From a checkpoint of a small image autoencoder: 194171 training examples.
Rows from expert 0 of block 11 of the encoder, named by matrix and row number. Rows with one number belong to one neuron. Each number is 50 + 10 x the weight over its row's rms, rounded and kept within 0 to 99. All counts start at 0. After the name is the row's rms in percent of the matrix's.
# up: expert up (encoder.blocks.11.mlp.up, 8x192x384), inputs 96-143
# down: expert down (encoder.blocks.11.mlp.down, 8x384x192, transposed), outputs 96-143
up.32 256:39 47 65 47 35 62 57 64 48 70 59 43 35 59 69 42 72 35 60 65 46 47 47 66 64 53 46 39 65 47 51 70 37 41 54 55 47 47 49 66 59 53 46 39 33 41 48 55
down.32 124:48 46 45 36 51 57 42 59 59 54 55 45 52 43 38 56 63 48 59 51 41 45 75 64 50 22 71 41 53 46 53 22 54 56 53 48 60 38 53 02 43 57 59 68 45 57 35 60
up.33 060:45 55 60 55 37 59 49 53 56 68 53 56 48 58 65 47 63 40 50 50 42 80 39 60 63 63 49 51 55 58 60 63 47 56 49 46 48 29 44 72 44 46 27 47 38 43 53 39
down.33 117:69 44 43 37 48 53 42 64 55 43 45 80 42 50 42 49 32 65 47 47 40 44 54 46 37 58 62 56 55 64 70 21 60 54 59 43 55 42 60 23 39 54 53 50 42 60 47 65
up.34 053:58 30 40 40 61 35 63 44 58 34 42 64 57 28 35 49 33 68 36 56 43 63 59 27 39 45 46 51 49 42 60 41 52 43 65 44 45 43 67 47 58 39 60 47 71 61 53 45
down.34 102:47 45 49 53 53 45 60 55 58 40 48 51 51 67 56 42 51 54 45 56 50 52 57 54 50 47 55 54 55 58 38 39 57 49 60 48 54 38 60 27 64 56 60 41 57 50 30 52
up.35 056:59 40 33 64 65 32 60 36 54 31 39 44 73 44 34 60 21 66 35 45 44 57 53 27 36 47 64 47 24 61 59 39 62 61 45 45 51 55 56 40 51 45 63 53 66 52 42 36
down.35 096:47 48 53 69 53 55 63 51 64 41 49 50 46 42 42 71 51 56 47 49 53 39 53 38 59 53 65 45 59 49 62 60 47 40 60 45 41 54 44 48 48 38 49 60 63 41 60 45
up.36 060:64 50 39 57 56 38 50 45 59 36 40 49 64 54 38 57 29 68 46 38 44 45 46 36 43 45 42 66 40 51 44 41 63 55 48 48 55 63 53 38 47 54 55 54 63 65 47 50
down.36 122:36 40 56 45 55 44 54 34 40 47 56 37 42 41 39 55 55 52 27 48 53 43 45 49 52 31 53 57 36 60 55 58 52 51 45 44 54 50 47 37 42 41 44 45 63 56 47 58
up.37 046:28 60 60 43 44 60 60 72 48 66 58 54 35 45 61 43 69 34 55 61 53 54 40 48 58 48 38 40 69 49 53 69 28 40 52 42 48 31 54 63 42 41 42 49 45 35 48 59
down.37 089:44 56 60 65 42 55 67 52 63 48 46 34 48 43 61 61 45 42 35 40 51 44 52 42 28 39 56 48 50 53 52 40 64 50 48 45 39 33 70 27 53 52 61 46 44 39 48 46
up.38 103:30 45 62 50 35 61 57 62 44 73 59 49 39 55 59 41 63 30 55 66 49 54 41 60 63 56 44 46 60 48 49 70 43 38 58 52 45 52 45 73 51 47 27 37 36 38 52 69
down.38 102:42 52 28 44 37 51 43 52 62 37 53 55 46 57 49 38 34 73 57 54 48 53 55 44 46 51 65 64 53 50 47 15 43 53 50 40 46 44 43 00 41 47 57 45 56 61 50 60
up.39 040:39 46 38 44 65 28 50 48 50 22 43 42 55 44 45 56 34 57 30 48 52 40 40 46 53 54 47 46 36 55 58 43 69 58 37 58 55 47 44 29 39 49 45 33 56 47 40 30
down.39 093:46 43 38 69 51 45 49 59 54 36 58 35 33 50 44 39 40 56 43 56 57 61 40 43 49 55 60 41 47 37 51 54 46 59 52 53 39 62 35 65 70 48 38 49 42 45 47 54
up.40 091:39 48 73 42 39 59 55 61 46 66 56 37 38 61 67 44 71 34 56 64 47 43 50 63 70 48 48 44 63 47 54 63 41 39 57 50 47 41 48 64 57 56 53 40 39 43 50 47
down.40 087:62 38 41 40 53 67 56 46 46 33 55 41 61 60 63 52 55 65 57 39 37 51 53 74 40 66 57 53 49 66 39 52 37 34 55 58 58 48 53 46 30 35 57 65 60 57 50 74
up.41 136:36 46 67 45 43 64 59 66 48 65 60 40 35 53 64 43 70 38 59 69 48 48 50 68 69 57 46 45 65 49 47 70 35 43 54 56 45 52 49 64 55 53 44 39 34 34 50 53
down.41 083:47 49 41 65 51 55 54 65 66 58 53 34 74 34 64 53 54 31 36 40 48 50 49 43 55 30 50 53 78 50 51 46 35 59 56 49 45 47 60 53 44 58 35 48 56 53 45 67
up.42 170:37 44 64 44 38 65 60 67 48 71 59 42 35 54 67 41 73 37 62 61 45 46 52 67 70 57 43 42 66 49 51 66 36 41 54 53 49 48 50 69 54 53 41 43 38 40 46 56
down.42 099:50 40 38 34 43 76 38 46 39 58 52 43 62 50 57 62 52 66 56 53 55 48 63 57 56 39 68 40 44 39 60 31 55 46 70 53 43 61 44 19 33 55 54 59 55 50 57 56
up.43 056:54 39 42 38 68 35 55 31 51 35 64 52 63 62 44 50 42 53 26 42 46 57 47 39 41 52 57 51 33 40 68 30 70 50 51 31 59 54 57 25 48 59 50 58 66 60 41 70
down.43 101:65 61 55 32 47 57 55 59 65 76 42 58 55 51 48 57 49 54 54 36 47 44 65 44 60 49 53 54 49 54 54 51 60 47 38 54 61 55 24 34 47 51 42 72 51 52 58 28
up.44 043:62 39 47 57 51 40 63 40 63 40 51 58 60 49 32 52 40 58 35 49 53 51 54 34 38 36 57 45 41 41 57 27 72 53 37 48 53 39 35 26 45 50 51 39 53 51 46 54
down.44 085:47 36 64 40 55 53 50 57 58 55 55 69 53 48 56 50 46 37 50 56 47 57 59 34 66 59 23 57 60 47 69 54 56 59 57 58 49 52 48 53 63 32 47 39 65 50 37 43
up.45 050:48 48 39 45 51 40 27 42 51 35 45 61 58 39 37 55 43 66 31 46 36 48 42 41 38 41 62 60 45 53 54 46 57 59 44 45 45 58 54 50 47 67 43 43 56 58 45 54
down.45 087:52 30 61 27 48 52 43 36 43 42 67 57 54 33 59 33 46 39 61 39 48 54 47 53 58 72 58 57 47 55 59 55 40 49 51 37 48 33 51 49 62 61 56 44 41 41 45 87
up.46 051:61 50 37 37 53 30 57 52 51 37 45 58 62 70 47 54 34 49 65 45 46 40 46 33 36 56 51 58 56 67 57 42 62 43 56 55 56 43 52 39 34 48 48 49 66 51 59 24
down.46 086:68 42 46 56 47 34 40 53 47 51 52 50 53 52 27 58 45 56 48 58 43 62 59 38 40 55 43 56 30 29 55 49 52 46 56 52 39 35 43 45 45 55 69 40 42 49 61 61
up.47 084:43 46 69 48 37 64 57 68 55 65 64 40 39 62 72 41 70 39 55 62 42 52 48 65 64 53 43 46 69 43 45 67 42 43 59 53 43 47 49 64 59 53 42 41 32 37 51 68
down.47 080:59 59 34 57 49 69 49 42 46 50 44 72 47 51 44 57 45 33 51 52 58 63 28 48 53 30 59 53 58 60 59 25 52 62 42 37 57 44 40 36 36 45 39 66 67 61 42 69
up.48 212:37 46 67 49 40 62 57 65 47 63 62 40 34 56 68 40 71 35 62 63 49 44 50 66 65 53 47 43 63 48 49 68 36 43 58 54 46 45 46 63 56 55 48 40 34 42 50 56
down.48 115:55 48 51 49 49 67 66 33 53 54 44 35 51 30 68 63 61 44 69 53 38 48 57 49 63 30 47 57 52 54 48 58 45 47 56 42 55 50 45 44 28 49 46 48 47 71 41 53
up.49 049:60 46 35 43 56 38 48 37 51 41 39 60 72 25 55 49 26 61 37 37 56 51 50 29 36 47 35 59 37 46 46 32 63 61 53 49 48 56 41 52 36 39 48 53 64 57 51 52
down.49 094:34 59 29 29 50 45 59 44 51 43 66 49 37 65 53 53 50 40 46 55 52 54 51 41 74 65 51 39 45 61 55 52 42 65 56 46 44 47 32 51 56 52 43 39 45 50 53 42
up.50 053:58 50 48 48 68 38 37 34 49 37 42 57 71 46 26 50 38 57 47 47 61 52 52 36 33 56 53 71 46 49 41 39 42 55 43 51 50 66 40 37 52 57 56 47 70 44 57 55
down.50 124:64 48 51 50 47 54 39 54 51 64 39 40 44 52 48 25 54 39 47 40 51 50 58 65 55 61 41 52 57 59 47 47 50 53 40 59 38 49 47 43 39 48 56 44 42 50 54 61
up.51 050:60 50 38 62 67 36 51 47 62 29 49 61 63 44 39 55 22 65 45 35 40 57 56 29 47 33 56 66 40 56 53 34 71 68 43 55 61 52 62 39 39 44 60 54 65 61 48 47
down.51 108:46 49 49 53 40 49 55 35 58 48 53 76 41 46 51 61 38 54 57 53 49 51 39 46 56 46 67 64 53 53 45 50 39 55 62 52 53 53 73 46 33 47 35 49 57 32 51 29
up.52 092:36 44 62 54 43 58 55 59 42 65 60 43 27 49 66 47 72 30 59 64 47 51 52 65 61 49 41 44 63 44 49 66 34 36 60 49 41 58 51 63 55 50 40 40 30 41 47 58
down.52 084:39 41 50 53 58 63 50 45 59 49 38 46 56 51 44 37 49 41 51 43 42 30 55 39 62 41 65 39 70 30 53 54 58 53 52 64 59 30 70 58 43 53 33 42 51 52 57 35
up.53 058:66 51 33 64 58 48 54 46 71 40 37 61 63 47 33 46 38 70 38 40 42 47 44 38 22 47 60 57 46 55 46 42 60 49 65 58 61 58 55 38 44 48 57 54 65 57 54 48
down.53 097:30 67 47 37 59 51 45 62 54 41 58 48 67 47 46 50 38 51 43 45 46 51 68 47 53 58 55 49 49 60 44 63 52 33 59 46 48 56 45 54 58 42 48 56 45 59 51 30
up.54 046:55 61 47 57 62 38 62 35 50 44 49 48 57 58 44 51 34 69 59 36 61 65 62 49 44 42 59 59 58 60 48 33 57 49 53 60 44 33 45 32 50 57 54 54 65 46 48 49
down.54 087:58 46 51 51 47 78 56 62 48 55 38 68 57 50 47 38 51 31 61 47 54 44 60 52 24 45 48 37 73 54 63 69 59 43 44 63 59 38 42 50 41 44 62 22 53 42 38 40
up.55 046:50 51 29 52 63 46 51 22 58 36 48 56 64 41 32 63 25 62 38 43 36 60 69 40 37 50 48 65 37 60 60 36 49 50 59 71 56 57 57 35 59 54 46 57 62 64 53 43
down.55 096:55 45 38 38 35 62 48 56 63 36 67 56 37 48 53 46 47 54 64 40 38 60 70 53 46 61 48 39 54 63 39 66 41 47 60 49 58 53 36 60 50 47 54 52 46 31 59 37
up.56 097:44 50 41 49 56 50 44 53 65 37 49 70 54 49 44 45 40 49 49 56 44 31 51 39 55 63 45 54 51 37 58 38 44 39 49 50 47 63 33 38 43 33 54 55 50 50 43 81
down.56 121:46 51 44 42 70 43 41 63 43 67 43 54 54 53 20 62 46 61 56 41 62 34 49 63 48 55 57 52 51 55 40 39 58 57 48 53 56 33 50 39 36 41 66 57 55 45 48 66
up.57 039:61 60 29 55 55 42 53 44 48 38 57 53 74 36 45 47 30 62 62 30 59 46 36 54 49 28 47 55 53 67 44 35 57 49 39 60 65 52 44 37 46 52 48 68 61 48 47 49
down.57 086:41 52 55 49 59 76 49 51 49 38 51 43 51 53 61 47 48 49 48 52 34 56 58 52 57 40 33 32 63 60 52 43 54 54 63 39 48 52 72 56 56 63 56 44 60 33 55 56
up.58 103:37 50 67 50 35 64 54 57 51 62 56 49 34 55 62 45 66 37 49 62 42 50 43 62 70 57 45 46 64 47 49 73 41 44 45 50 42 38 54 65 60 53 31 43 29 47 49 54
down.58 109:63 41 39 40 41 44 42 69 57 48 49 68 55 67 45 52 46 50 45 55 49 54 50 32 38 39 51 49 53 60 52 19 44 65 56 49 38 42 54 26 34 56 38 48 47 59 61 67
up.59 042:59 64 34 52 69 64 64 33 45 26 31 63 64 55 33 63 23 59 43 47 48 57 47 46 53 48 61 52 41 59 49 27 55 50 36 47 61 50 40 39 46 42 53 58 75 39 59 41
down.59 082:46 31 52 39 56 55 39 54 62 62 56 42 40 51 58 60 51 42 39 44 36 46 56 29 70 46 51 49 48 59 60 59 53 45 54 48 44 47 45 48 55 46 39 59 54 58 48 65
up.60 076:45 52 60 42 24 54 61 70 48 63 55 54 36 69 66 34 63 38 46 63 44 56 47 63 62 57 51 41 63 51 47 68 32 49 50 49 52 52 45 67 59 50 50 41 38 40 41 59
down.60 084:48 34 46 46 49 68 36 51 55 60 35 54 43 51 45 52 47 70 56 46 68 42 61 40 44 42 46 60 48 43 56 23 66 58 53 43 49 37 60 27 61 36 48 44 53 58 57 27
up.61 050:63 48 36 45 55 42 40 31 52 33 45 55 71 63 35 44 36 67 31 43 46 41 51 33 38 35 55 51 41 54 61 42 51 60 42 41 56 63 40 40 55 49 62 45 49 68 47 44
down.61 121:23 45 51 49 55 43 46 46 58 54 47 45 52 53 40 47 42 55 40 45 57 38 54 50 45 69 47 50 61 56 45 63 32 34 65 55 45 32 51 55 51 37 64 63 48 50 41 31
up.62 254:38 45 69 50 35 62 56 65 44 68 61 41 34 58 66 45 70 35 68 64 46 48 50 67 65 54 47 41 65 49 49 69 38 40 54 55 46 49 48 67 56 50 44 40 33 43 49 56
down.62 109:61 40 39 45 53 71 28 40 42 57 54 59 55 32 55 40 41 63 32 42 41 34 62 52 41 34 50 60 52 58 42 37 35 55 57 63 43 52 54 32 26 50 61 46 65 54 60 59
up.63 312:37 45 67 48 35 62 57 68 46 67 59 42 34 58 64 42 70 36 63 62 45 45 50 66 66 55 46 42 65 49 49 69 37 44 55 52 47 48 48 66 56 51 46 38 34 41 48 57
down.63 116:59 60 42 38 43 55 51 41 49 53 52 31 50 55 61 67 47 63 52 46 54 56 53 50 51 30 66 34 59 56 60 32 43 63 46 57 49 49 54 14 34 63 48 57 51 45 62 58
up.64 098:39 43 67 49 37 63 54 60 43 71 63 48 33 47 61 46 67 35 58 63 44 45 48 61 69 56 47 49 67 47 44 73 38 42 59 47 50 58 49 74 50 59 35 40 32 46 46 55
down.64 100:58 49 40 52 57 47 59 55 55 50 42 50 56 42 53 33 30 54 55 35 50 38 53 38 44 46 46 49 48 43 64 22 50 55 43 59 58 46 62 04 36 39 49 56 61 53 45 24
up.65 250:39 46 65 46 37 61 54 63 45 66 64 43 32 56 66 41 71 34 62 65 47 45 51 66 67 51 46 42 65 47 49 67 37 40 57 54 48 44 50 60 57 52 48 41 33 43 47 55
down.65 111:44 51 56 21 38 43 52 50 48 55 54 49 55 38 59 50 49 46 39 38 55 54 42 59 61 24 49 47 48 46 55 69 44 51 47 30 60 54 54 50 49 61 55 46 39 39 58 71
up.66 056:51 53 35 33 53 36 33 58 70 25 53 42 59 44 36 49 36 53 27 52 42 56 56 33 32 42 43 53 40 48 51 41 55 34 65 56 47 53 43 34 49 50 50 44 67 59 48 34
down.66 088:50 39 53 32 62 53 41 54 49 49 33 52 48 43 49 34 46 43 48 61 53 59 71 45 56 65 58 69 58 60 72 49 33 36 57 45 39 55 52 56 40 51 54 48 39 47 50 59
up.67 084:58 52 29 40 49 44 44 42 56 37 46 48 54 36 53 62 42 54 37 49 54 52 61 40 46 43 52 47 51 45 54 46 46 59 53 47 47 37 51 45 48 40 54 53 58 53 51 44
down.67 130:65 62 42 43 46 62 53 38 54 47 41 55 55 60 51 53 50 63 61 56 43 54 47 57 59 60 46 61 40 47 46 41 57 63 45 47 60 50 39 41 38 52 58 57 44 48 36 45
up.68 062:58 52 34 40 62 27 47 42 53 34 49 45 59 34 38 59 42 67 35 51 60 25 53 37 30 48 51 48 34 48 46 40 55 40 43 40 52 44 37 38 22 44 52 61 65 50 50 51
down.68 097:39 48 55 48 41 49 51 43 53 42 59 62 43 37 58 33 40 49 39 45 70 52 63 49 46 44 34 48 47 56 49 24 58 66 60 32 52 42 48 66 53 42 53 49 50 56 55 28
up.69 044:52 50 37 51 54 42 46 45 51 39 51 56 67 53 40 58 35 63 32 59 42 38 62 37 49 50 40 50 28 50 51 33 55 64 51 44 53 47 53 43 48 42 64 63 64 60 48 39
down.69 079:63 58 50 44 48 51 54 45 32 66 44 44 43 60 26 49 41 33 63 50 27 53 52 55 54 54 53 53 48 61 47 42 66 48 57 60 59 44 42 67 44 47 52 45 38 48 36 57
up.70 202:40 45 66 49 39 61 58 62 45 65 62 41 35 55 67 44 70 36 62 62 47 41 52 68 67 51 46 40 66 46 49 67 37 40 59 53 45 47 47 60 56 52 49 40 30 39 50 54
down.70 111:43 48 55 37 37 53 52 42 46 45 39 32 58 44 58 39 68 34 45 45 39 45 55 62 76 43 71 63 51 54 47 56 29 49 40 48 61 37 45 65 47 51 58 47 57 51 48 56
up.71 155:41 45 65 50 37 60 57 67 45 69 64 43 34 58 66 43 72 37 64 64 45 48 53 66 65 56 42 42 63 50 49 69 40 42 60 55 46 47 43 66 58 53 48 38 35 42 52 53
down.71 092:47 39 43 43 36 54 45 37 47 60 53 39 47 61 48 63 62 52 26 56 57 37 53 45 47 30 58 28 54 32 77 61 45 43 61 43 55 34 39 47 36 49 62 47 57 44 44 54
up.72 088:37 48 71 49 41 62 55 66 44 65 65 37 38 56 68 44 70 36 66 59 47 48 54 65 75 55 41 44 64 57 42 68 36 42 51 48 49 43 46 54 67 53 53 38 34 45 46 58
down.72 085:36 51 45 57 68 49 43 35 23 37 48 69 37 25 40 50 59 52 48 70 69 55 51 44 52 49 61 40 73 53 41 61 45 46 76 48 41 58 50 70 50 44 53 50 29 40 43 45
up.73 048:56 47 43 50 55 45 46 28 49 41 50 46 58 51 37 39 48 60 34 47 53 56 45 42 40 40 47 50 52 41 51 35 65 45 58 55 61 45 48 14 59 60 56 41 67 52 53 27
down.73 097:58 51 59 55 45 56 45 49 38 60 26 62 67 55 49 55 49 64 54 56 57 56 50 54 59 47 56 41 59 63 60 55 55 57 48 58 64 49 67 41 43 49 41 60 52 44 56 55
up.74 041:45 34 40 62 37 73 39 38 54 55 60 66 40 43 53 49 69 22 56 56 50 56 42 50 63 51 46 33 52 65 49 70 69 42 61 46 50 49 61 53 83 50 41 41 37 38 51 42
down.74 083:59 52 50 68 64 31 60 58 38 45 39 53 66 48 42 50 35 56 40 52 62 64 53 36 32 53 50 42 51 60 43 57 48 64 45 34 52 59 38 66 60 49 52 59 45 45 48 61
up.75 066:57 46 39 51 58 41 45 34 52 25 45 54 48 30 38 54 36 57 35 48 53 37 51 32 39 45 39 51 40 55 64 42 44 46 47 57 52 68 45 37 47 49 74 53 57 60 54 68
down.75 087:34 52 58 63 64 45 62 51 54 54 54 40 42 62 61 52 55 61 38 42 51 43 38 49 46 62 30 55 46 42 40 68 49 42 61 69 56 41 63 64 36 47 50 46 38 48 51 30
up.76 043:45 54 31 54 64 35 58 33 41 30 57 38 63 46 45 57 43 55 42 39 61 48 51 38 33 34 55 41 36 44 41 44 56 56 64 48 49 48 56 36 44 51 53 59 55 70 62 36
down.76 087:60 68 47 63 37 60 37 61 31 64 62 53 58 58 48 44 54 64 62 43 56 57 56 42 34 42 43 30 48 49 40 54 36 60 36 38 62 42 36 31 33 50 48 63 44 64 52 42
up.77 053:61 55 37 57 51 41 47 25 64 39 44 47 48 29 38 46 34 65 44 49 54 55 57 25 48 58 53 52 48 39 55 36 55 60 47 57 54 47 57 36 55 41 64 60 66 47 61 35
down.77 122:54 53 39 56 52 52 49 67 63 50 50 48 60 40 47 29 57 57 56 50 50 63 63 53 64 71 50 50 41 39 42 48 50 61 52 26 42 63 36 43 55 56 59 56 31 42 45 53
up.78 039:53 45 30 61 48 48 61 46 47 48 54 47 53 48 44 53 32 71 26 38 58 64 58 46 47 40 66 46 31 46 61 40 68 63 44 55 49 61 71 46 57 45 48 50 61 51 44 42
down.78 087:51 54 56 55 61 46 41 51 23 62 37 56 42 61 33 58 36 71 63 40 38 55 51 47 49 42 56 47 30 55 44 40 57 53 64 61 62 41 51 44 53 43 56 52 57 51 44 52
up.79 047:37 57 54 41 56 38 50 43 51 35 49 53 54 38 35 66 28 49 42 54 56 54 53 34 59 55 49 52 47 48 46 41 52 46 43 47 48 65 60 38 70 50 58 53 57 49 45 55
down.79 081:34 52 44 55 51 56 33 25 59 46 50 38 44 48 39 42 54 58 59 47 42 56 47 49 44 62 56 44 29 54 48 57 58 54 48 41 36 55 63 31 36 67 52 61 45 47 54 37
up.80 051:65 56 36 62 77 35 55 41 54 23 50 64 52 55 51 49 33 54 30 36 55 54 57 40 45 38 55 47 34 39 51 35 62 55 44 51 52 54 46 49 42 51 58 58 59 65 46 46
down.80 106:41 53 43 57 68 46 47 44 50 55 48 63 57 43 41 46 39 44 60 51 42 46 52 33 56 44 34 42 39 54 32 41 35 50 57 51 44 47 46 47 41 45 44 50 69 45 39 49
up.81 039:59 44 39 43 59 38 58 44 54 42 30 51 52 48 55 53 29 62 33 41 40 57 67 42 34 47 53 48 44 50 40 35 70 39 53 44 56 55 43 49 58 47 48 52 57 65 43 53
down.81 084:59 59 41 46 61 58 28 48 59 56 31 43 29 27 57 52 56 32 47 51 42 60 74 60 34 54 64 41 55 35 34 57 44 55 56 45 44 52 62 42 50 38 43 55 52 73 46 50
up.82 171:40 46 66 49 42 62 57 64 47 63 62 43 35 56 66 41 68 40 61 63 47 50 50 68 66 56 44 39 67 50 50 62 39 40 57 49 50 49 47 62 55 55 56 40 34 41 49 47
down.82 121:41 38 53 31 48 56 53 40 61 50 50 37 39 40 65 52 56 35 38 49 59 37 57 64 60 40 44 44 44 36 46 80 30 42 53 47 50 39 36 74 34 52 59 58 62 34 46 62
up.83 048:51 39 34 34 56 37 42 35 60 44 63 59 54 34 52 64 24 50 42 59 46 46 59 44 32 29 64 47 45 56 46 43 51 52 51 50 52 69 28 51 35 55 60 51 65 63 48 66
down.83 077:58 66 32 46 51 44 34 36 59 57 46 35 46 57 43 46 62 45 53 72 46 53 41 43 40 64 57 66 61 39 38 54 51 51 44 34 55 28 35 52 54 73 58 43 60 50 56 49
up.84 059:60 47 31 49 54 45 49 36 48 44 45 54 57 50 36 56 43 68 34 32 52 54 43 48 33 49 38 55 43 51 61 43 74 53 61 53 46 49 66 47 34 41 52 57 72 59 53 45
down.84 097:41 58 31 48 58 38 48 64 36 40 65 44 66 50 56 44 45 60 49 55 41 48 48 34 53 58 39 40 33 42 46 53 31 38 55 54 49 47 36 39 46 65 53 55 42 55 45 51
up.85 127:41 44 64 47 41 62 54 65 44 65 63 39 33 56 64 39 67 33 65 62 44 43 52 65 65 54 46 43 65 50 50 63 36 38 60 52 47 48 56 63 61 49 49 41 30 43 48 63
down.85 093:38 56 43 48 56 38 45 38 58 45 48 54 46 46 36 57 41 60 50 48 47 45 58 51 44 49 53 32 49 29 59 53 44 46 53 44 60 50 35 75 51 55 53 45 45 46 56 37
up.86 085:26 36 68 39 38 55 68 62 46 63 64 42 38 54 62 44 68 29 69 64 44 49 52 73 64 54 48 48 66 49 47 65 43 49 59 50 46 49 54 72 60 48 43 44 33 46 51 56
down.86 092:57 58 33 46 60 43 56 50 68 47 57 47 58 61 60 51 62 57 35 50 47 44 54 54 56 51 46 61 56 61 40 35 67 73 43 39 38 38 42 30 45 44 50 52 42 54 52 46
up.87 185:40 47 67 46 39 60 58 65 46 65 64 41 39 59 65 43 73 37 60 62 45 45 54 67 62 52 46 44 65 47 49 68 39 38 59 55 48 47 46 65 60 52 46 40 32 37 51 52
down.87 113:44 52 61 43 47 61 44 48 64 45 53 52 54 44 43 40 44 60 64 65 48 40 58 48 54 27 56 40 37 45 35 63 35 42 46 40 50 49 32 41 28 60 66 57 52 61 61 67
up.88 159:39 44 62 42 41 64 57 66 43 65 63 48 37 55 66 46 70 39 63 63 47 41 52 67 65 54 47 39 66 46 50 66 34 40 58 55 49 50 48 58 53 48 54 40 34 41 50 54
down.88 098:35 52 58 49 58 47 47 45 66 50 62 34 33 49 68 55 65 28 44 50 46 45 23 63 50 44 42 56 40 53 58 72 53 42 53 54 47 54 46 78 78 65 56 50 39 40 56 47
up.89 073:58 53 49 48 50 42 57 16 52 32 54 63 62 51 34 58 38 57 44 32 59 51 48 47 37 29 45 62 49 61 59 44 82 57 41 50 49 39 55 55 57 47 43 50 73 54 54 45
down.89 158:51 51 35 45 34 29 57 40 55 39 52 46 52 52 41 56 56 52 53 56 56 54 53 42 48 54 50 46 48 43 59 34 56 30 57 33 48 48 56 19 40 52 42 53 55 51 55 45
up.90 075:60 65 48 61 64 33 52 40 51 31 37 40 47 47 42 61 34 63 42 46 60 71 52 35 48 47 48 48 45 47 56 45 50 51 49 43 49 33 29 50 38 60 61 51 60 44 59 36
down.90 103:67 41 50 44 68 45 49 37 50 46 49 56 68 49 52 44 36 50 63 45 50 34 60 47 59 59 54 48 53 51 64 51 41 46 39 47 39 59 34 46 43 57 40 43 55 45 39 63
up.91 038:50 63 40 50 54 53 58 23 59 35 51 50 51 43 39 52 32 69 42 44 43 71 58 47 57 44 42 42 45 61 42 33 67 51 50 40 61 59 57 40 48 52 55 57 52 74 58 41
down.91 088:40 47 45 44 47 54 49 55 56 62 37 42 62 51 45 35 55 55 47 54 53 59 43 56 56 66 58 39 64 27 45 52 45 38 82 38 43 43 43 38 45 46 52 62 54 58 38 59
up.92 050:54 43 37 63 62 38 45 32 44 36 49 45 62 58 34 58 35 56 34 41 45 41 52 34 35 40 63 39 52 56 40 34 66 61 54 50 41 62 50 32 44 53 56 59 67 49 45 47
down.92 100:54 53 72 52 41 46 54 49 59 58 55 52 37 62 52 57 43 40 51 38 47 67 50 59 27 48 45 34 51 49 47 55 67 43 42 43 43 42 56 44 61 61 67 40 65 54 45 54
up.93 082:52 48 35 56 56 37 43 22 55 36 50 57 74 47 37 59 43 59 57 35 51 55 64 35 38 31 49 51 39 44 63 42 67 48 41 51 51 42 60 41 56 55 55 56 69 53 52 48
down.93 147:66 69 24 50 50 32 55 38 43 50 49 44 68 51 33 45 55 58 50 40 54 30 38 45 37 44 47 46 46 52 64 41 59 24 38 53 60 37 37 23 48 66 35 57 58 53 47 46
up.94 053:57 54 41 33 53 38 43 49 41 40 50 55 54 30 25 53 42 60 56 42 50 66 48 41 35 36 55 51 47 46 43 45 37 56 57 44 59 48 53 51 45 60 44 64 58 40 58 21
down.94 090:40 71 36 44 56 42 69 37 50 31 54 50 49 33 57 53 60 47 34 33 38 50 45 38 65 49 44 47 50 49 46 24 49 55 35 53 60 46 39 48 49 58 46 60 56 52 43 61
up.95 043:57 40 39 42 60 40 57 54 57 28 43 53 59 41 33 59 35 75 49 35 63 36 52 47 29 52 64 50 32 47 42 35 56 57 50 51 55 59 58 48 43 63 53 65 62 46 51 46
down.95 097:33 43 43 34 30 54 62 60 54 59 48 50 52 47 49 49 35 47 67 58 50 55 52 49 39 42 52 36 57 48 46 32 49 38 59 52 37 35 57 60 58 50 52 53 52 38 67 35
up.96 037:42 64 59 49 71 46 60 41 63 46 51 42 68 36 42 55 36 62 40 44 45 56 55 39 39 43 56 50 51 52 39 50 61 62 38 59 55 60 48 40 52 44 40 55 60 57 57 51
down.96 079:49 49 61 27 65 39 57 40 51 67 43 52 47 57 52 50 58 50 44 54 52 65 69 38 54 34 28 54 50 42 62 45 59 54 50 63 40 59 38 62 51 51 22 43 48 58 45 66
up.97 045:55 51 39 47 57 37 52 42 62 36 43 63 61 59 37 46 37 65 40 40 42 54 46 37 47 47 58 49 35 42 47 29 63 54 43 46 46 52 57 40 44 47 58 54 71 56 62 56
down.97 089:58 39 53 28 45 64 37 55 43 64 62 41 28 47 65 55 61 38 47 57 44 63 51 48 55 54 39 52 59 30 46 35 25 39 51 43 56 53 59 49 66 32 49 48 59 55 51 42
up.98 143:43 46 65 48 39 61 53 66 43 59 64 39 36 58 66 41 70 38 58 63 50 41 53 67 65 54 43 38 63 53 48 67 38 41 59 56 45 49 44 57 54 52 55 43 35 38 50 60
down.98 097:48 21 49 40 52 63 54 29 51 34 44 47 42 39 59 47 65 53 54 48 65 41 63 49 68 54 41 32 65 33 62 65 48 36 40 50 55 49 54 89 49 44 61 44 41 43 56 46
up.99 056:55 57 27 42 63 33 48 36 55 37 48 45 71 54 38 49 46 81 35 44 57 51 50 34 44 28 46 55 39 48 49 40 64 55 50 50 49 41 56 35 44 42 70 56 70 66 47 41
down.99 092:40 35 63 55 36 56 55 57 53 64 57 58 38 52 55 59 48 45 45 46 49 53 46 57 52 64 60 40 57 58 40 61 70 38 53 56 60 57 43 75 54 65 48 32 52 51 71 37